python train.py --arch="unet" --model="image super-resolution model" --dataset="photos of plants, animals and fungi (iNaturalist)" --train_examples=38949 --image_size=32 --crop_scale_min=1 --horizontal_flip=true --translate=0.06 --task="super_resolution" --loss="l1" --scale=2 --norm="groupnorm" --activation="silu" --weight_standardization=false --widths=[64, 128, 256] --blocks_per_level=3 --block="basic" --attention=false --upsampling="transposed_conv" --init="torch_default" --residual_init="zero_last" --optimizer="soap" --beta2=0.95 --lr=0.0019 --beta1=0.95 --shampoo_beta=0.95 --eps=1e-08 --precondition_frequency=50 --max_precond_dim=512 --merge_dims=false --one_sided=false --adamw_lr_other_params=0.0017 --grad_clip=1.0 --steps=11500 --batch_size=256 --epochs=75.6 --lr_schedule="cosine" --final_lr_fraction=0 --warmup_steps=2300 --weight_decay=0.1 --adamw_weight_decay_other_params=0
Rows from block 9 of a small image super-resolution model, named by matrix and row number. Rows with one number belong to one channel. Each number is 128 + 24 x the weight over its row's rms, rounded and kept within 0 to 255. All counts start at 0. Numbers have three digits each.
After each channel's rows are labels from the 100 images, of 14848, where the channel reaches its highest value: "colour at peak" is the nearest of a few named colours to the mean colour under the peak. Only what is clearly more common there than usual is listed. The data: photos of plants, animals and fungi (iNaturalist).
# convs0: first 3x3 conv (model.decb.0.1.convs.0.weight, 128x128x3x3, each kernel summed), inputs 0-63
# convs1: second 3x3 conv (model.decb.0.1.convs.1.weight, 128x128x3x3, transposed, each kernel summed), outputs 0-63

convs0.50:100146147141165151105111131122117107125096140102109090119087109144121147100156048106145094163112072151128126156131096094145134143104117153152125136144153106143124121120168115129097109108119148
convs1.50:096123106090101113149123094146129162084147134144138159102142121104086079153075121145139123103124132148151087170088113136159102112092097104095125113120093132131148119141076135112113138118108127
colour at peak: pink

convs0.27:126093150105103110101110098162145153117152132081072113132148141110097125156152098116102080154133158116151127182124136086119113134149127163131117108117124138149131155119102110084183100137112136
convs1.27:109145136122107116085141095162109166091128112141091094115136107128124115147128101132109107135133127150094118158061159113153084121113116121098126132129094135143119093142116143147117109133151126
colour at peak: brown; black

convs0.17:153101137118096128100162137141083084092145116160150119130104122136091121154118118132160162207101126108137090109109108130152146126106169130112162151109151097049145099122116160085107126116130131
convs1.17:122146138133086153154105093143119190153110106086135102129091115116138121115102103096165123091165130145130122125105175133123110163129144143163093121121150092127117152148164108141077129106128170
colour at peak: white; pink

convs0.90:118120143119107114144128151141145108139088119115117060113154098123118057071114208125139108144127122099092137108089128170115129126133125134160088133103096094051131085137111117130105113107115101
convs1.90:102121101134154106118080160122142171145126100160176107101119130103157108074109154156105128114085098080091092110147111142075147089150108118086140145101102140079118171128122128150138116147144103
colour at peak: white

convs0.39:064163138151113129116152149119094123115134131127140096158162126119100124142128112156146172144144111093103135160114138107109122117157130128156144129088131127110125068133112122116124136091098142
convs1.39:073119123091129167125124101093102158131135156152123156155080126102132111176130153112145109093129117142111107127136122104124144121110099115154117100119104104103132135160079102146141131096095099
colour at peak: black

convs0.103:119114162118141183125120130107127122117151070098165080168155122112150161094148150117125123121137096137134091107119143118098131135133121135115116099089151118116159135140098142143106110145164113
convs1.103:183150119114133105172140144168121125135187141149112117124117162176103120087126102124124155123124147117128162170108147125141134132129151165127149152113121129104086121127183095136175136137142123
colour at peak: black

convs0.127:144162149113140147148157101140106110110140128124125129110143141113113162140141101150115095084118129124137130112115158112162177110142134160111137076164132127112131119140076147149101120115071133
convs1.127:125106138081152108132102120135156177089144182115140138134147155124059126172113133124157151125138107127154131171124137122167139082157117112089142108113105079107139081114113129103145131102128141
colour at peak: white

convs0.35:122129144151183127156113092122129161131141076116129084154133138099105109085121146143108115093155122131137158056107106121125118111173128151117107130119132132141141142073155118156123126167138148
convs1.35:176093097165094107143139137147118100176126142145139107114136117133124138106178113100095109150085100114162093092141144110128131130095140081150161111122132196140100154146117132130109138112123068
colour at peak: black

convs0.72:163169132121143137121137152114141176105090149169131152137150111149140080110134171127141171133124145120132090097112120162103103167080092138116157121131139125095153144135148126158102135088145069
convs1.72:073081128111100130100106091136145171139142141101141116155122146102067158144131115120105132121128144110145089145110093091100150089135139094127174132121119157141123111121086124111105126131113161
colour at peak: white

convs0.36:160174151138163140119173127090122147089106163134128140124090133090101138094115143140114155147178098103136130090076151092171149137140170087108117129112124116079154107136154098130149139153115131
convs1.36:168139103073105129096133181147143113130119129153060151101121109158137101143168108094153105139125187188146119122142124135102121147085149125132144141119149133120104115134135137120123103129074096
colour at peak: pink

convs0.64:116120114098158104108158113112071148080155126120101208102146165110126133157144126142088145116147102102141115156097118120126143139125147115110107117126148163129115119105126126128103121133187116
convs1.64:148146158155114070145106138172160146098111101141116097108142102113101166103091117146121093113126130166157137111112112143145098134144121118105143162142133127098137114080129122088109106147155080
colour at peak: black

convs0.47:074128122127065125200132088125132082088122107158099140155118122096124070119094121115130126082132127083113111129100101134107126133082139135171146186123153114113118111140093129107100103124106111
convs1.47:072120152151133128135128095118134149107127082141137105123129109131118119130084158132103105155170144103090127123138132092115124099076131114177133131157165121115147117084133125129097129137096110
colour at peak: pink

convs0.49:145123111121115116083087136115137093119119121153129152103158135150112177124117099120130108154107081133122070124089121117117159163097152140060114145122184116086142134159116148113136106095138145
convs1.49:178127117134088135115085126144122189090152162100169139143083074129070132138131136161141140140114164146145164129131135147101121128131123153062121069127133118089174136141162118145132140110164143
colour at peak: grey

convs0.68:116096159077177121128130121075134125139110142142086135156164141161123139156112083117117111160077104099118154159151122130125119090140165118160124116120162120147120101163162146168165107076107118
convs1.68:141135116142127148148138139148101154117175129141073120156113144117191108105183154121125169129108108186152161138130129165119133141181114101095122150145124134157164091124126129144144131131117109
colour at peak: pink

convs0.71:150115119131167119124130107099116150096139123138116177107156151158121110113085137132114076072148122104103113139126132193139103104113099119052141129101139150095122118139124112158142147080166119
convs1.71:083115135109114135133119128127136163147157169116162125131077135088124109156130122097147078141105133135117109131097152086126128115132132086171132121123092101172118129140102100125113112161135150
colour at peak: white

convs0.13:155152099077119105092143112122104131112102136128126127104173109122115109167141131101094074134125124103101078168126121131159145111112121123140126090136113098137166153150111077115102126094170140
convs1.13:147124091133145112140111137103141184123147163090166138106094105123174093135105149117156152096168121150136152157155149149115128086134143133101143154099110122153133157124135130115142140171136085
colour at peak: white

convs0.41:123132158113091143082146119145117133118148156135097159139122136128133090168118129130136136143126106123163057141178109128152093125120112140096139109129163130073091132144121117166111086120146173
convs1.41:104101099148121089101103119143165137140121160122115104111120081146111163105136110102122118119113125127137141109083118095137122159155118155091123118073067139127124129161141144083101165123113096
colour at peak: black