Weights of a small image super-resolution model.
Model: 5.34M parameters, 32-pixel images, activation silu.
Training: soap at rate 0.0019, batches of 256.
Data: trained on photos of plants, animals and fungi (iNaturalist), 75.6 epochs.
Rows from block 3 of a small image super-resolution model, named by matrix and row number. Rows with one number belong to one channel. Each number is 128 + 32 x the weight over its row's rms, rounded and kept within 0 to 255. All counts start at 0. Numbers have three digits each.
After each channel's rows are labels from the 100 images, of 14848, where the channel reaches its highest value: "top examples" is what is common among them. Only what is clearly more common there than usual is listed. The data: photos of plants, animals and fungi (iNaturalist).
# convs0: first 3x3 conv (model.enc.1.0.convs.0.weight, 128x128x3x3, each kernel summed), inputs 0-127
# convs1: second 3x3 conv (model.enc.1.0.convs.1.weight, 128x128x3x3, transposed, each kernel summed), outputs 0-127

convs0.103:109131104143169079103154145063135127092158140128174176132142141119154162097112139130130116097127174067133153116167143122152131152186149156103160116099131128120088085095100082076111155116126184154174161152145120143124131172087154143132172158090127072200104118111096139085111156113101060145082152163150100126083126133115000101107087135123126099125142142108090090099186153147121123082071
convs1.103:154150108114147133142122115198141128147135165134117156159155088163147143174207112134159139117140101181122088117131147130165148123082057199140061137098073093125140133105124118143191152130162151139090131119168128089143084101163137141144143127159123125193118138112113141177042099105183092164152130103170126139119159162140114137101200164182104086161144116181129128165073123139075167196141
top examples: class Aves

convs0.57:091177202176111102122166126172108050164126138129150078111124159165139113167123149133134120174115106078064102153158149116100089127116140115130115119102108093115156152125156218108144118109148096164145170133124094184132105149089134136112127093107060159175147152124154115119108123115135200140120156085152161179088145148169074136091139148101094190154094112127171128133107129076038180138157
convs1.57:157031039130086106170085138140155133133191136119122108164167121099081129080082127098137222128140128144165186152088146143180117138143112105105147145209175140148129107092086131170136111136115142085107100163184097129117129100111190118171116096196124107077090138116134074133153124146129108124130172134121117128141171093095159138077149073142154146120139175115132101140146140182135159123110
top examples: phylum Chordata; class Aves

convs0.89:122151130180128142147190116112079076152073097131174106111179166164151139132141141090113166166200114123068085151151087137143159113115119163161099106095139144141119125133148165061120170142097135117182186149114109167115058120171100090079106127085109162081111089143136155165141146145131115099133136176107079142078115117114145157151110109100083099176164176088152101142126073139058079076104
convs1.89:156140117165155115098129162143231161125136141118174150137135124103122132136104114169139181145064156168098172139091129132141153163193115111217133185103131093135158112141133147170161098139163103087104105087177094110140170148180110121159112162156160168088119128169146162126134095106084077124133120125150169179151117153180092158134127161122143179098107148120119099155171168142139212206138
top examples: class Insecta; phylum Arthropoda; order Lepidoptera

convs0.39:143152092097167125129094134117173101081135097152116171170180116165155079083138110120174122165083118139114138145138100085172120126149159064224116136160141188162119084163118097182110131131152128148136161153141132173148133096101106149130142112120126099129163095133109126120121135163107005111123122155128125116102097114115037119084151111167108107132215149172087160182084133121120155098152
convs1.39:096146177099092086156084076178123112168114146089123111083143102136160126183192069168126180151162126154110098198085121124138094158115169145083139098114087106105177155137122130096177182170171133119135078136129135089111108190166185143092102158063144106117117175118109146175119169121096119145173081130140148140117105172153068170151144113132186170157087107139125081143130178108121147139122
top examples: class Aves

convs0.41:229096138099122085094110104159142094136134125135138181162094126134169146066120089114098094146134094121113117117085111107150140062184134130189115136111104132113124139122131097208113179080142154142090194150120124145153114107119151104067059140161146128153209189108164151114121141142132079090125133166139181097149162129091159109077117103120135148091149120132144214109087111086152134119167
convs1.41:084145153158108182041166162149061160080161116107125151053133125139129102157153132120096120103111134118057110144167105125129109185053167119182153100153175119091154074090161107071129109119107192148134151073124115140128134120153116108117110083114120144156062118134132108168107131141122160132103123124112141138189085138163136152107189155091129162154150170182117109107062143107097121066097
top examples: class Aves

convs0.117:149124179167112142176112084121159125115126145148139138108156097209060055093155117185124121189130140119128144140140107102114157125137117097155167112127165159154058137094129087176093119087145165130096087149191100129161084137124146156064126176149108131081107144120169079103132111141068085064139068181074108127130118137146092103100171116092137124102165109113189115145105108113077084094128
convs1.117:150135112114110139127079124154127112155157090155079156118123093109199155174076093076130078055128164125196122093121139113147162143109187123169071145097111084134151079128103129080161133106132120189114187098100103161138149120158139055087147079091104155136126137142144127161081128113110114145132142043080138118097124161125124125117142149149134071100096156130059108083151113209170128143101
top examples: phylum Chordata; class Aves; order Accipitriformes

convs0.6:077115167034108104131112110121117151088179126193154143048136161118163136166135144098137104101128123114126113112108093102187104159118117137136174144086110111143146180151109128091206133072116121127173250094141118112148110107143159117184101111157149146122125127179167161163144135132080135127118097112166133154122167078165159128130131102077083130117146120146129148165074089088163175167159
convs1.6:084159132136155096123138124126171150125115144150115115115167133137151118114057124213107158124067139172097057125158139109134161159138128131050058140107114112129128083094122084142127119147059160116123140130130137110188086080110112155157115136105101074077117133082093131109118094151162107155099108153145170150112141138096130117100084159193255083127149169104080084108138134104127122122131
top examples: class Aves; order Accipitriformes; family: Accipitridae

convs0.34:137143149107117144095091066132140167122122152097121179161163083115134121077118107117045093124162098071089128078099139116141155126098146122116121138184122121110143197120120091154121158090127135127117135160087123205160097170114097094128111180093116135102172169121156137164089080100063177110154142193168136155171128136077144120099123100099118081095172094134146172166079131137037116108165
convs1.34:095075082066099136100127183102090112129126118133123141087148140145093133135082143125119141096140141133115194107194091101075159175189153126132136092185137179159176091113143138101119100114110174166195159137113137134133113161171082116134147092202114169131142081160183143118124206146126137092113127158127114105219171105137159143120140102110119136171133146045127085138117100145130078168129
top examples: phylum Chordata; class Aves

convs0.64:095059118114119140161136146127126134137140197149162149099107071109102115131134160095185180142156126071120146125110106103115104123117157119101083132117116102088049138080114077140102113205135119131137140126219081175161133122131137118155158122115125103136162101134094136113092157119100031135117127074087080143135123210127128108087100179078124123126134115103120076126070166203110152160125
convs1.64:088084157133112097104053111166163109167135125137109110139157061108138153097129125148079140113055155170158107079135098184109153126093082113145172148176124184181088126149152084129129121078119113149121155129103098130131088221147142085097141098115136146121122162056204104098073132150095120111127084138145124130108120175111122085156123105216156173135106096098085126090164127130120161143138
top examples: phylum Chordata; class Aves

convs0.45:104118105180135099111207104074088148071055132099135079062120098113152153160124104176081169117147147112072127118147135143083090149132189117108096140134153095141103160122146137095127138135119203113101169163160164128123140106116113156138116176117156116171064145073162069119189124091163121119125164166107102180087110129121103145062153145128133109145190090126135097106159143149095066095101
convs1.45:165116058125147158235111187139162114171143154123089162148139110132139142111108118128119164108126114129131174116118119153156156117160112162093152150151128170143165036103147135124104127111116074137136101071152136106137109164152129110156120125172047172115106094134138164151129106161120087146116137069163119083094143149089152058184100064108116142110161119148139073146087152131169212161081
top examples: class Insecta; phylum Arthropoda

convs0.14:095115120067100180115135089152124081116131170111148116149102159151128147106152148089127160175115097120100137165134111124094145171180130097102075121109087144092092123150144146143151098092136175133169153114102141173021127136142151143136149152081161120117145133166088150128083157185120102074181107122110122155121075120117138137168125132089125160116151139091158140104017245129104132122177
convs1.14:158153141111170105137106134147147131141120073105102116137121141130078105151070140105129114108091149151110148135113124111152112131150172115186134082098161149055141141124126137108139121092172087171141164088131096167000078131130089153097147150130133092117088106121119090133174111157130160094116091155120137146146137153070087170170111125118133101096095084112145103093112128104159106112073
top examples: phylum Chordata

convs0.56:150128135118203118139114137134158076165098113208173116110097099137124124124093101089094112101183115111142107106116099114155167111196084107127130129102137146113128150135124124181060205087128098144176181157161091127152116089103142127105112116104177118106076116131135106121124095156093136091127124175112217133106118104102080052138089140135189082091141071129123090170138100164206125134128
convs1.56:123202113147087145116159155137135105083108089109120181098079111112159094151104153154113099078097121102078125144105136134115109180082167126182146115104119132078140092138097130102135141148108140137169178042122158143172161119161122100104146125106162169155138043152146102088129140140110114108141096122155087169122115153142103173139115104075100147082134227202157185074114135093089131081118
top examples: order Passeriformes

convs0.88:182149103125122159145143150101133156085152177164117142113118099152140068131077108133128134137089157103085121125114145111125140158136123089141102097105108093110094118115141103112124093092135156142116141118190067168002097166075153106179167124117134129080130115154112118116106125149136109136193121068029040152138131178116142143151108114162057123151199112110136116149135185131165144109118
convs1.88:070137138119171110130129126133108111207106148094135113105186118108143162112137085131118085134203128120146121159128098141113071147140136136102000134119151141146021147136126130113166148109145096140136080166100078096101160157140084173125101109117103142145111118107154141117114144110155124124086181136139168118117092092169143101108126147144176082094137115154147076117108138147145105150168
top examples: class Aves

convs0.2:116159109046135085102120131142157120116070129122108147102102116178171105025147131168126150163138144159127138143195163090123153162142135049158189075115128113142113120101136070125116171106174141078141088172137180134163160078145071175102082109121128095157142153081126109115117134161087081105143179137128126101144069120106110115137160146101171135138157119105075143140116168199149153108153
convs1.2:126137163112138091112102125140158098122172099087126101082157177111142130152103151198078120097072130159091105066076127108125126134173097177131086124104098158124179106085117045144158124188112166150151162098165076082159027101124171119179172180131106110104066103108131127114088104137075167110111052141087108123152128134134110126126124085141134095122107163119143122141155116104104148146083
top examples: phylum Chordata; class Aves