Rows from block 8, named by matrix and row number. Each number is 128 + 24 x the weight over its row's rms, rounded and kept within 0 to 255. All counts start at 0. Numbers have three digits each.
# convs0: first 3x3 conv (model.decb.0.0.convs.0.weight, 128x256x3x3), inputs 216-223, a 3x3 kernel for each
convs0.45:126103136118062171099134151099137102072142154106160116104094115129129132116082113132128126075098129131127132116122113094138117107102120173176125148157165113053109124188085180117062135133126085084172179087125160088124
convs0.46:110074114126150116119118137159132112100117124126137130144142109166162120113084090148112113126098128117105098086090103112072101124114111114132095155119185136150117109140141120091120128157110102073127092092133177151093
convs0.47:111079111117159097120164135183141131106181179126165111107101132171122076106116110142144115107101071129124096101126108152117105132120147146128147118089110108159138152142119131078163112171146120112130069110132082118116
convs0.48:087117063162097084130105096128152182126145162138168154108138141117138104114098103105099131111186129104112118123121079145125124103102120076092128163117112166115106108138118112115148105115138102113141111166090097151156
convs0.49:128080108161125073162136125141117129118184120136132127130109111128097150145147119146111133131083135133151127138138122149128139151082094127098159114146115135116135125109092103140091112093111087092095156075096160102098
convs0.50:128107126102108063164154097114143109167077144163152113106102088132117058127067066116139144088085097112130123149107094129109114091138160110179141118133162126125189142108130091179201148143109118063107042147194147121152
convs0.51:138148106121118229180102018124104148169188117115136149152125129127149180133176089088120133132143081134110091141173098133120108136145152118105147089068159151164119138134147106167118169118134166160108110092067121150147
convs0.52:133137093121111097130125119127130124103156128139125116149134101116121120122125142162105126149117115135149116138115099114162117133139167108122124159139110141117103132099155123108130155118120153123088174182091178165133
convs0.53:144149154156000163112133101130150146107191056116157158116145132115064132105133166132153125158151134123099123129104119129098123105128117112134129150055174130105119180183137150044152165193130159149145183030085087154158
convs0.54:131096125121102146155120103125157099110143083125138097125172171138122138136151138139153119112126137147148136141112127162145142137106093110146111123113096089183165159131144158125131178100142129103138143126101176157123
convs0.55:140181137129012194128127070138126127132133114120143122144121174175071146145098155146146098172135104133124096157124164054198183114185126121115151190000163141108112152089114094209057108111095147144124147139090194069111
convs0.56:129118121147065101140128124141106116138124087146123124145116096125159141140114078137153135144156140117170148078061143134106151158092128136107137132126100120090116119110156138023194162093110121129114163040139144091110
convs0.57:118109109000116112117111128103098115113080109100132114133111113097085111137117128080125111167116129108116138117114088118094122115139099087131095110109155131097121116095159105119116144112121096099153073110164117152135
convs0.58:105164072121041169126175149140064108153181134129144156145165068090039138134169155114100118137088110113138124130070099126169108104133112152032150120184145134126144143169117146080165134115127074164182183124114127093105
convs0.59:119124105131123133110116179101110167134117092109139149113138184134116105146154148139124140141089117110128147118146123164144146138140166120145104114154124118124113152130113132172099130104138149092152138119133123122116
convs0.60:138094117084069158155148137141115104113147127117138114091108106136169157111096111125120131148133126152148159112060109125140163167160137132052129149125166126109135150119112118112105119145109121165148147076102097134147
convs0.61:111132144148049221124156139126110117094133152136123131117134128132090172099096156116126173162130132107143132189169111185136092107099122067132133119071179140080125108167098102210107148115101164107150114144120097165165
convs0.62:118109145137091109114118139104103120148084139120146131150142125131113132134147167155119117153099118160174122126107125129100108111095133132158114102000099109062090131142152112083159094141101126151151151082136119096113
convs0.63:163129139115071156141106131121109145130140143155120162106133136125121127132141168108090119159109149120149133119115076146131104166140113121126082131178095078086130113113104120142139104139147093096127088124098105121124
convs0.64:125125125108140136094111168065135066126077120127104144146149151085094186168124105126124099150164121142090147121171097138105125111134153115123091131190141120101147149149143122038103110134120124141111179130142110119107
convs0.65:138176105090129202129119123163153122119109152127142165175116123105055147152158193096115117088096120158141117134106114128155098174149170100181129142065133105180141152145122107146108145130159174172175076067076132080106
convs0.66:142082124159125097114098094152114157146109142103179167112143108140175109147117088125111115135075092148113158114106149111133132120174135136114097150117128102146125129136152088160140149134115142093128133150124121145114
convs0.67:158115104104205077135186131124150106095163138146128158110139137159166093122154136092120130113111137144086094122091136131093153143180191143122134147133107140117160117095105133130132126112103109140100151072127137127095
convs0.68:117177149136104131183181025120161143086071149101065124118133122143149154100181113117157137149153123116164096134152088110130152128128123119115131134168121136108140127148152139164084168102141092125090163159131155099155
convs0.69:139094134097121105116149147145160147116136059146149084150128111144120140126132167101108110104130101104125106129132134097160152117098114136115155164156155145110146124145113120161167135106103169074124141149135122155132
convs0.70:113093145135144134131130108143121144163196104123145150180125122128113166132060121113186104108141135080121111118164148184126128168119179116086100139170134145112175105129121127121106093111156117088084133138123140104093
convs0.71:160139116132099137134139087093117138137071124111144129118135093124154140127127104097123101134112133120158142127124111111144120112193136096116099107151147105136135134124127109169145104106120162094138098123122150094157
convs0.72:108119139116111063130170139095165172139149184115107156118109112151254050125196137141138123133135163143122134127061095139116117166154116167144104151092109146172092116097087113125089153116180114055119204179127146103121
convs0.73:105118109114110091141110078131135159140118106130102114147142106136128085124165130162134160114148114135132135113121136125139151146121104158121136103099147134136112144099092141116112145133094131127108150139091147126122
convs0.74:119141131177136050129110095115146139132123131092176162132114135146127101161068089135105122099119138087169110102179095109144130136136101098137135100118121096121111137140095160053149145117173147130127203089109156095164
convs0.75:158153147095003124137101136142153151126107103125128120102123126137152140114062126131110099102094120139122143107074078123099090134176154142160133101100098139137125113172119090156139112134122176182183026021114068132133
convs0.76:135133123152090105128129145126187227082018071156159114123082155094157136107127093153148118120124121158133132153118087107132095129139176130064118074184175176066089143097097134188162138081133148138126141081102122131136
convs0.77:125118127168152096152075133146163096102159137132138184151137096165142149140120122133121103136127141098112089166129177122145113149153095148097157091141146115160142136126150141154137131135117157133137147121132132140124
convs0.78:112146134148117056122109124143084118110140124102138109154151144153176158130142113101152109091068144157173143135160146178174138173141144166089162104255111159075125128174090091105097102098152144156172138137150150138117
convs0.79:172150192126019165102132212128140159120079108126112144130137161119181132144115119158125105108128107097111141157158094157127148118144136081183168185102151141140190143147132137108114154175121147151143174075127089115138
convs0.80:165133128114181088117144175119117120128149146133149110128169145177120175165129164105147107120143111129139125098109149134085146140110078187109138118099152171191142118155104107085141146137115121123178138144134111128093
convs0.81:125111147142198054110142134142092123090161137114131135131102151151124159152153128106116138117157122119120142129121120100150133074114147173112107083198113089143147086165166155065159152103108088196117189080138162181125
convs0.82:125134146091102097123079104099084150127107117128138135101128122105106092135140147159107122124135142119127128102112130072156187125114112114085129114115113134152128141125156114152158120115134140079158082094126127165111
convs0.83:123156140144074109132146151132127148133169152123099113144119087135100100100125123111138127134160116132113152104108095185141145153155143144139120119107123124133139118133142123125141088127129069126165182165128149111124