A small image super-resolution model, trained from scratch.
Model: 5.34M parameters, 32-pixel images, arch unet, norm groupnorm, activation silu, widths [64, 128, 256].
Rows from block 6 of a small image super-resolution model, named by matrix and row number. Rows with one number belong to one channel. Each number is 500 + 50 x the weight over its row's rms, rounded and kept within 0 to 999. All counts start at 0. Numbers have three digits each.
Before each channel's rows are labels from the 100 images, of 14848, where the channel reaches its highest value: "strongest on" is what is common among them. Only what is clearly more common there than usual is listed. The data: photos of plants, animals and fungi (iNaturalist).
# convs0: first 3x3 conv (model.mid.0.convs.0.weight, 256x256x3x3, each kernel summed), inputs 0-255
# convs1: second 3x3 conv (model.mid.0.convs.1.weight, 256x256x3x3, transposed, each kernel summed), outputs 0-255

strongest on: phylum Arthropoda; class Insecta
convs0.202:453474425448492463468501380507474457455502438464515507428513572433455469500500563526474480549533552525551568528473627505453579529519518449484462418506507461539447435485527452475479529405506460440456457515538482539517548502360456498594527574580562432534520577495427500485427549568467555611419478415492477509516468457511410447570515491456605611569498561586522462541329523476508549492522511411470576491511519456450489534477534503561551484479484555548511497453559470532655577480522451485443448528558468526400486493522570444451500583529453512457580649451409465527488515457550472554499527490481483474555422573462575542493461561473498506484539506432460488527515484500484493472492542449473496570440416513455536421464478489436516483524489544532604486578526544523532529511454449
convs1.202:466481415444455582386532467439399488482557440505459558475480501430520510509515524468542453464494447493524532477487380466523427448485493512460535539433514525541503507565381550472524462482513428478501441511475487494508507498480476448424498477454504497343529512438557401439468487540522464463522490481427473506570464443351552405456401447488495481542572457488410542456532399499543430533516389476553453472450408462473453436498467534402458532506529478416480558561487498467498572561582491486484509456487513503575511466521458458510447490521478471544501513507561473526491481486400448524520445476476431469532456430620481528529493530453458572515453426509465398562552479489501491545486522460650503502611515442508553487480560486447332501553521444463508535434436480473474438512629465

strongest on: phylum Arthropoda; class Insecta; order Coleoptera; family: Coccinellidae
convs0.240:546534451447479556577513465517614503469543499434565440520617498475499537489490508548378486420497518593543547528596440471479535540548451562474510387489603494543591440437416494439496485476514431479486500523447468427476546513505422510474410473498397508479489496410482573445488441417463409429460540491485537497465569469510513511436439534570524510451498583447514545567517480586473501528485430526523622522443430474516457455454419504410445495447466580488444517519523496462426437513500431598446537512571523447533574522543454542455464609488462475495507526555551566604527520473513552588511460502513502476515560510497515469504502490558482545399518543566449423460463456620495580498510464526465499533530467566531523452460496549450497557547529593474514576501445522559427649489484559
convs1.240:529542594517541455650554650491476504492517471506504528527457499558509460493470561456557496503501534425561535470443527476563402489497475438473486523413558477445463521479503445567481559490523632460507522409557460495549464573444437411471505478521493483463608476547544458492442478525586551529572491556555589502565451580529472467568554481520480463545628468491501510611481522466501436484481446451513550590524508463470527536419554496510484459448548527458532547512377485492547446434488540432480557461512411521467518419448487495526510480467470492564554456493465446441421500423458510445576474452542511513575461510506548570589516540416452546500520497466547452521456527413564428595463546497437520445485608481423517514457472605516506435477489529483555473427521430383543374472508506

strongest on: class Aves
convs0.14:532460518518510548471420572511543522511490512453543535534454611553402441496503524445489496532485446452492497492512492445526420377554510415472554523488509523483504687527487464463506485484624464463499497465555531556512547427464450528373509475454505507613457496467479499489543455483503474557562502547574534485488559520473373439464444461458464539532509427505543563493479377509509538582553542547459522495549514516452329475530496457534467518412560500480476448592517559500476421555592447467533479503425469515558506503555428493523537427483478487434482504463482497524479499423430513470514573499500485561615437508467493572500558529533456491552414450445503617522559483485480524447472428501492508474538515530411494462523527510550455527575447593463389552352452469541511503588456572
convs1.14:436568464548546490490495382451496503580580567473486522459512460486480501469491525496523433398559541544503461498570441433448585621499499524556495533579542497541478411538570518492387473469423496583436502445400447465486436597532408546499452512489446468481512461505529653420425491523547482520456538498514525417582489512543589565599535498470519489495453524532566486418489639468445392393475539542571534529456447415561524425506523577450529504427407510515552518438483485459544566456406560533543555496561545506498515564490558521399612542485544579511483480495573479555490509515530446499517412551433569465474525465584587474532539468451483534449497494532582519472506484533458520512540593453591438510463526526515543466543511506456511477498473472488487441538540490498550497517512440

strongest on: phylum Arthropoda; class Insecta; order Lepidoptera
convs0.174:508467537448506453559474422505515491509488417574499484451468512477410551466706473515482476468491514517563520538515479477526513472464447493518500564418544448411516458532502509519441520477418527455532520550489515519521520457534436553540511559490454445520471566453521519576473486470440486678455538533511594390564490434481520455502530455446510539487517443491511493513545457473550507637476490492540491612446490410485499555469536441620421473499528523673552529506410510522491506471471381546463591591413463557453470417485510516581424492477491460440516517638483423496566482551462551460461500470496494437556444451482454535529551616534477556447477483506605457473438460470530450596462537478452438554459490521479521527530424506458484543550476488446480567535560523496507502537438516
convs1.174:528585486472467456574479453528464510516490450589456575496438458448466527505764548530563453448418408531482571495562419485530369479501503533482536382527589459469565509542548497473438490475474510455466435466442446491477507484519441534470567480513467530408525528556521510480485604598536551531481584541583469472508521512430579510517478485489538483551426525519523475514519428474466478575478525489430540540518539480526465466459504592514539557507506547570496518557519492485496533505507416571547401595470443548438554465427503562387491527475458425557468524512521505509508482418453521458452462459534541462497505496475566489558446652481441466449541413439575438439503540477528462517468548526398509556481542456521540486569446509431462443446463533527435542432476468516523440446468460

strongest on: class Aves; order Accipitriformes
convs0.77:478463477437439486576482439512438513542524482536463573530534453474497462552489447401456547508587446542495473425524585487470530544459496496495538477479431567541382604413534462461578475424479473530516553480522640507477509552471545472628486487567488617501448389520506402556416469568402501359468504562541458423537523478556532473433503529512537475470460529512515545472589497511491571477554482464494502499505516520631478482480522571455533505534503483386472519489510465569550553541507511616425461470462547504598435437426496448456502502509500628525479500595438467558499535506445507496503535573493562476458542572576583523527609461526543490523446561569478592537531544496497529411479420468560456496445431468520455478475516441413459508550509469522572537476535483476494484585491471
convs1.77:511536583492536474514543599518542561530447485454572476607465428462509541490474471559554458457478519387463436441482521442495453539525510423481472520455531495561463494538449501538449530496559472353448502454431465513561520549488482508350558565403491455480409523500588530362514539506423444435506497443496548543466486579477499547567554535492482518554603503488606557480477513548500489532486490546447558474473532530452484640533481417469555500446467496488479498464515551421441474503572412408503509470501503495426492483562510438562465491532575450540529480451559475465546463533494530509484491533471586548499555445608407519430587467511502574485542492516537458436532353488559491541526550547410459584607528443483532520497528548479475572480420520521436385541461551540510564485492460

strongest on: class Aves
convs0.101:527488534537433594503444506518480508544455496564548516541484534609539478511426501579510499431525516477482501501429526576465537486522477589600440522542509495536518501463444480511516523598414521483521586483517456459529542482496484581502523552545533518359486402463456446456365431450497421336566487530535408518520501535490515542417562581454466498423460581518471459484476444550574532540502474455494419446469621532514524528447549546464504496490520521507445525511516444382467542457449578446520438479488489562463495536514471550520530454491560501538558560429428539544512454444473539596473524552529583500504512530513531480422503449503501437501417561471440455500491536438516508436511526484608554469439491501659509527481518493544527492536549507406529520494449603563578534620625451
convs1.101:504586516451601375492558558535458533443507547524508520420542542480505502489477531482492454445531479465560509550621603470495400461423506461424472479517516503484503583522466593564527428386600448565484467518461469480499520541535440424549439400486438450482444512498511466518506501488433508562514552577501551539485477513472529468534478474500537536481569448543461479490526450502443517421497573539473447497410469479540523505421434474562514606547557476472523471460545485485438454444597460542554595448480441478527494405503522504445483435497412480514537489525561584578506462489501472499486479528585396475507535441607543517650524521522509503464588437537504553455564528577434501529490439636529546497568515537490365590514496571508461442553515521526470534516467560461502397480518394

strongest on: class Aves
convs0.10:461504465528446534450467452463499606423493531565481476555561467539490472545515405535567484538465467468483511413528501529454414462450446546509423563488549455504456461472505487499491551466426530525581759532464573436471441530544468500483520522527461497472461506470548547432482430507397497560502509560495531532473475532479491528439424475433504549540468514531561531469464459535503544503561514507496523590585529456475517532498479663387518455567526456528514461496452528423530444478475411491499380466415494483490519518529448574565467489505554520516623524563463478451505592493523544551508488542458521532472404548528525576448456463536497481570488524540562486489476567437513522539581554514513515614439487422546532479527449460466567525432514473495520459654589540451478416566556460
convs1.10:565474538459532512605476491555533507515532537501406574565484549404457563491508545594450514461501565495481597472537445406503581495554475540499519392422499488446522483494524568547541451467481516541576686449534469459418482477518517403542515461485481499449493503453494443510456375534576529508578530528537513543491491580509465489624594509540529552509609473522478442464448537463487540508498464450481475507479452521520459475457475694434433475548466575508447437489512495592625549498526475503514425489497491559485470514519476453438524527456544511446424589580452459480496517592494490499541450524519504525556544544616485525509574516496488472410509489551490575557493547569460482511482466475536493454464476567530527492545520471513451492482506462529436523680480492452562477492622498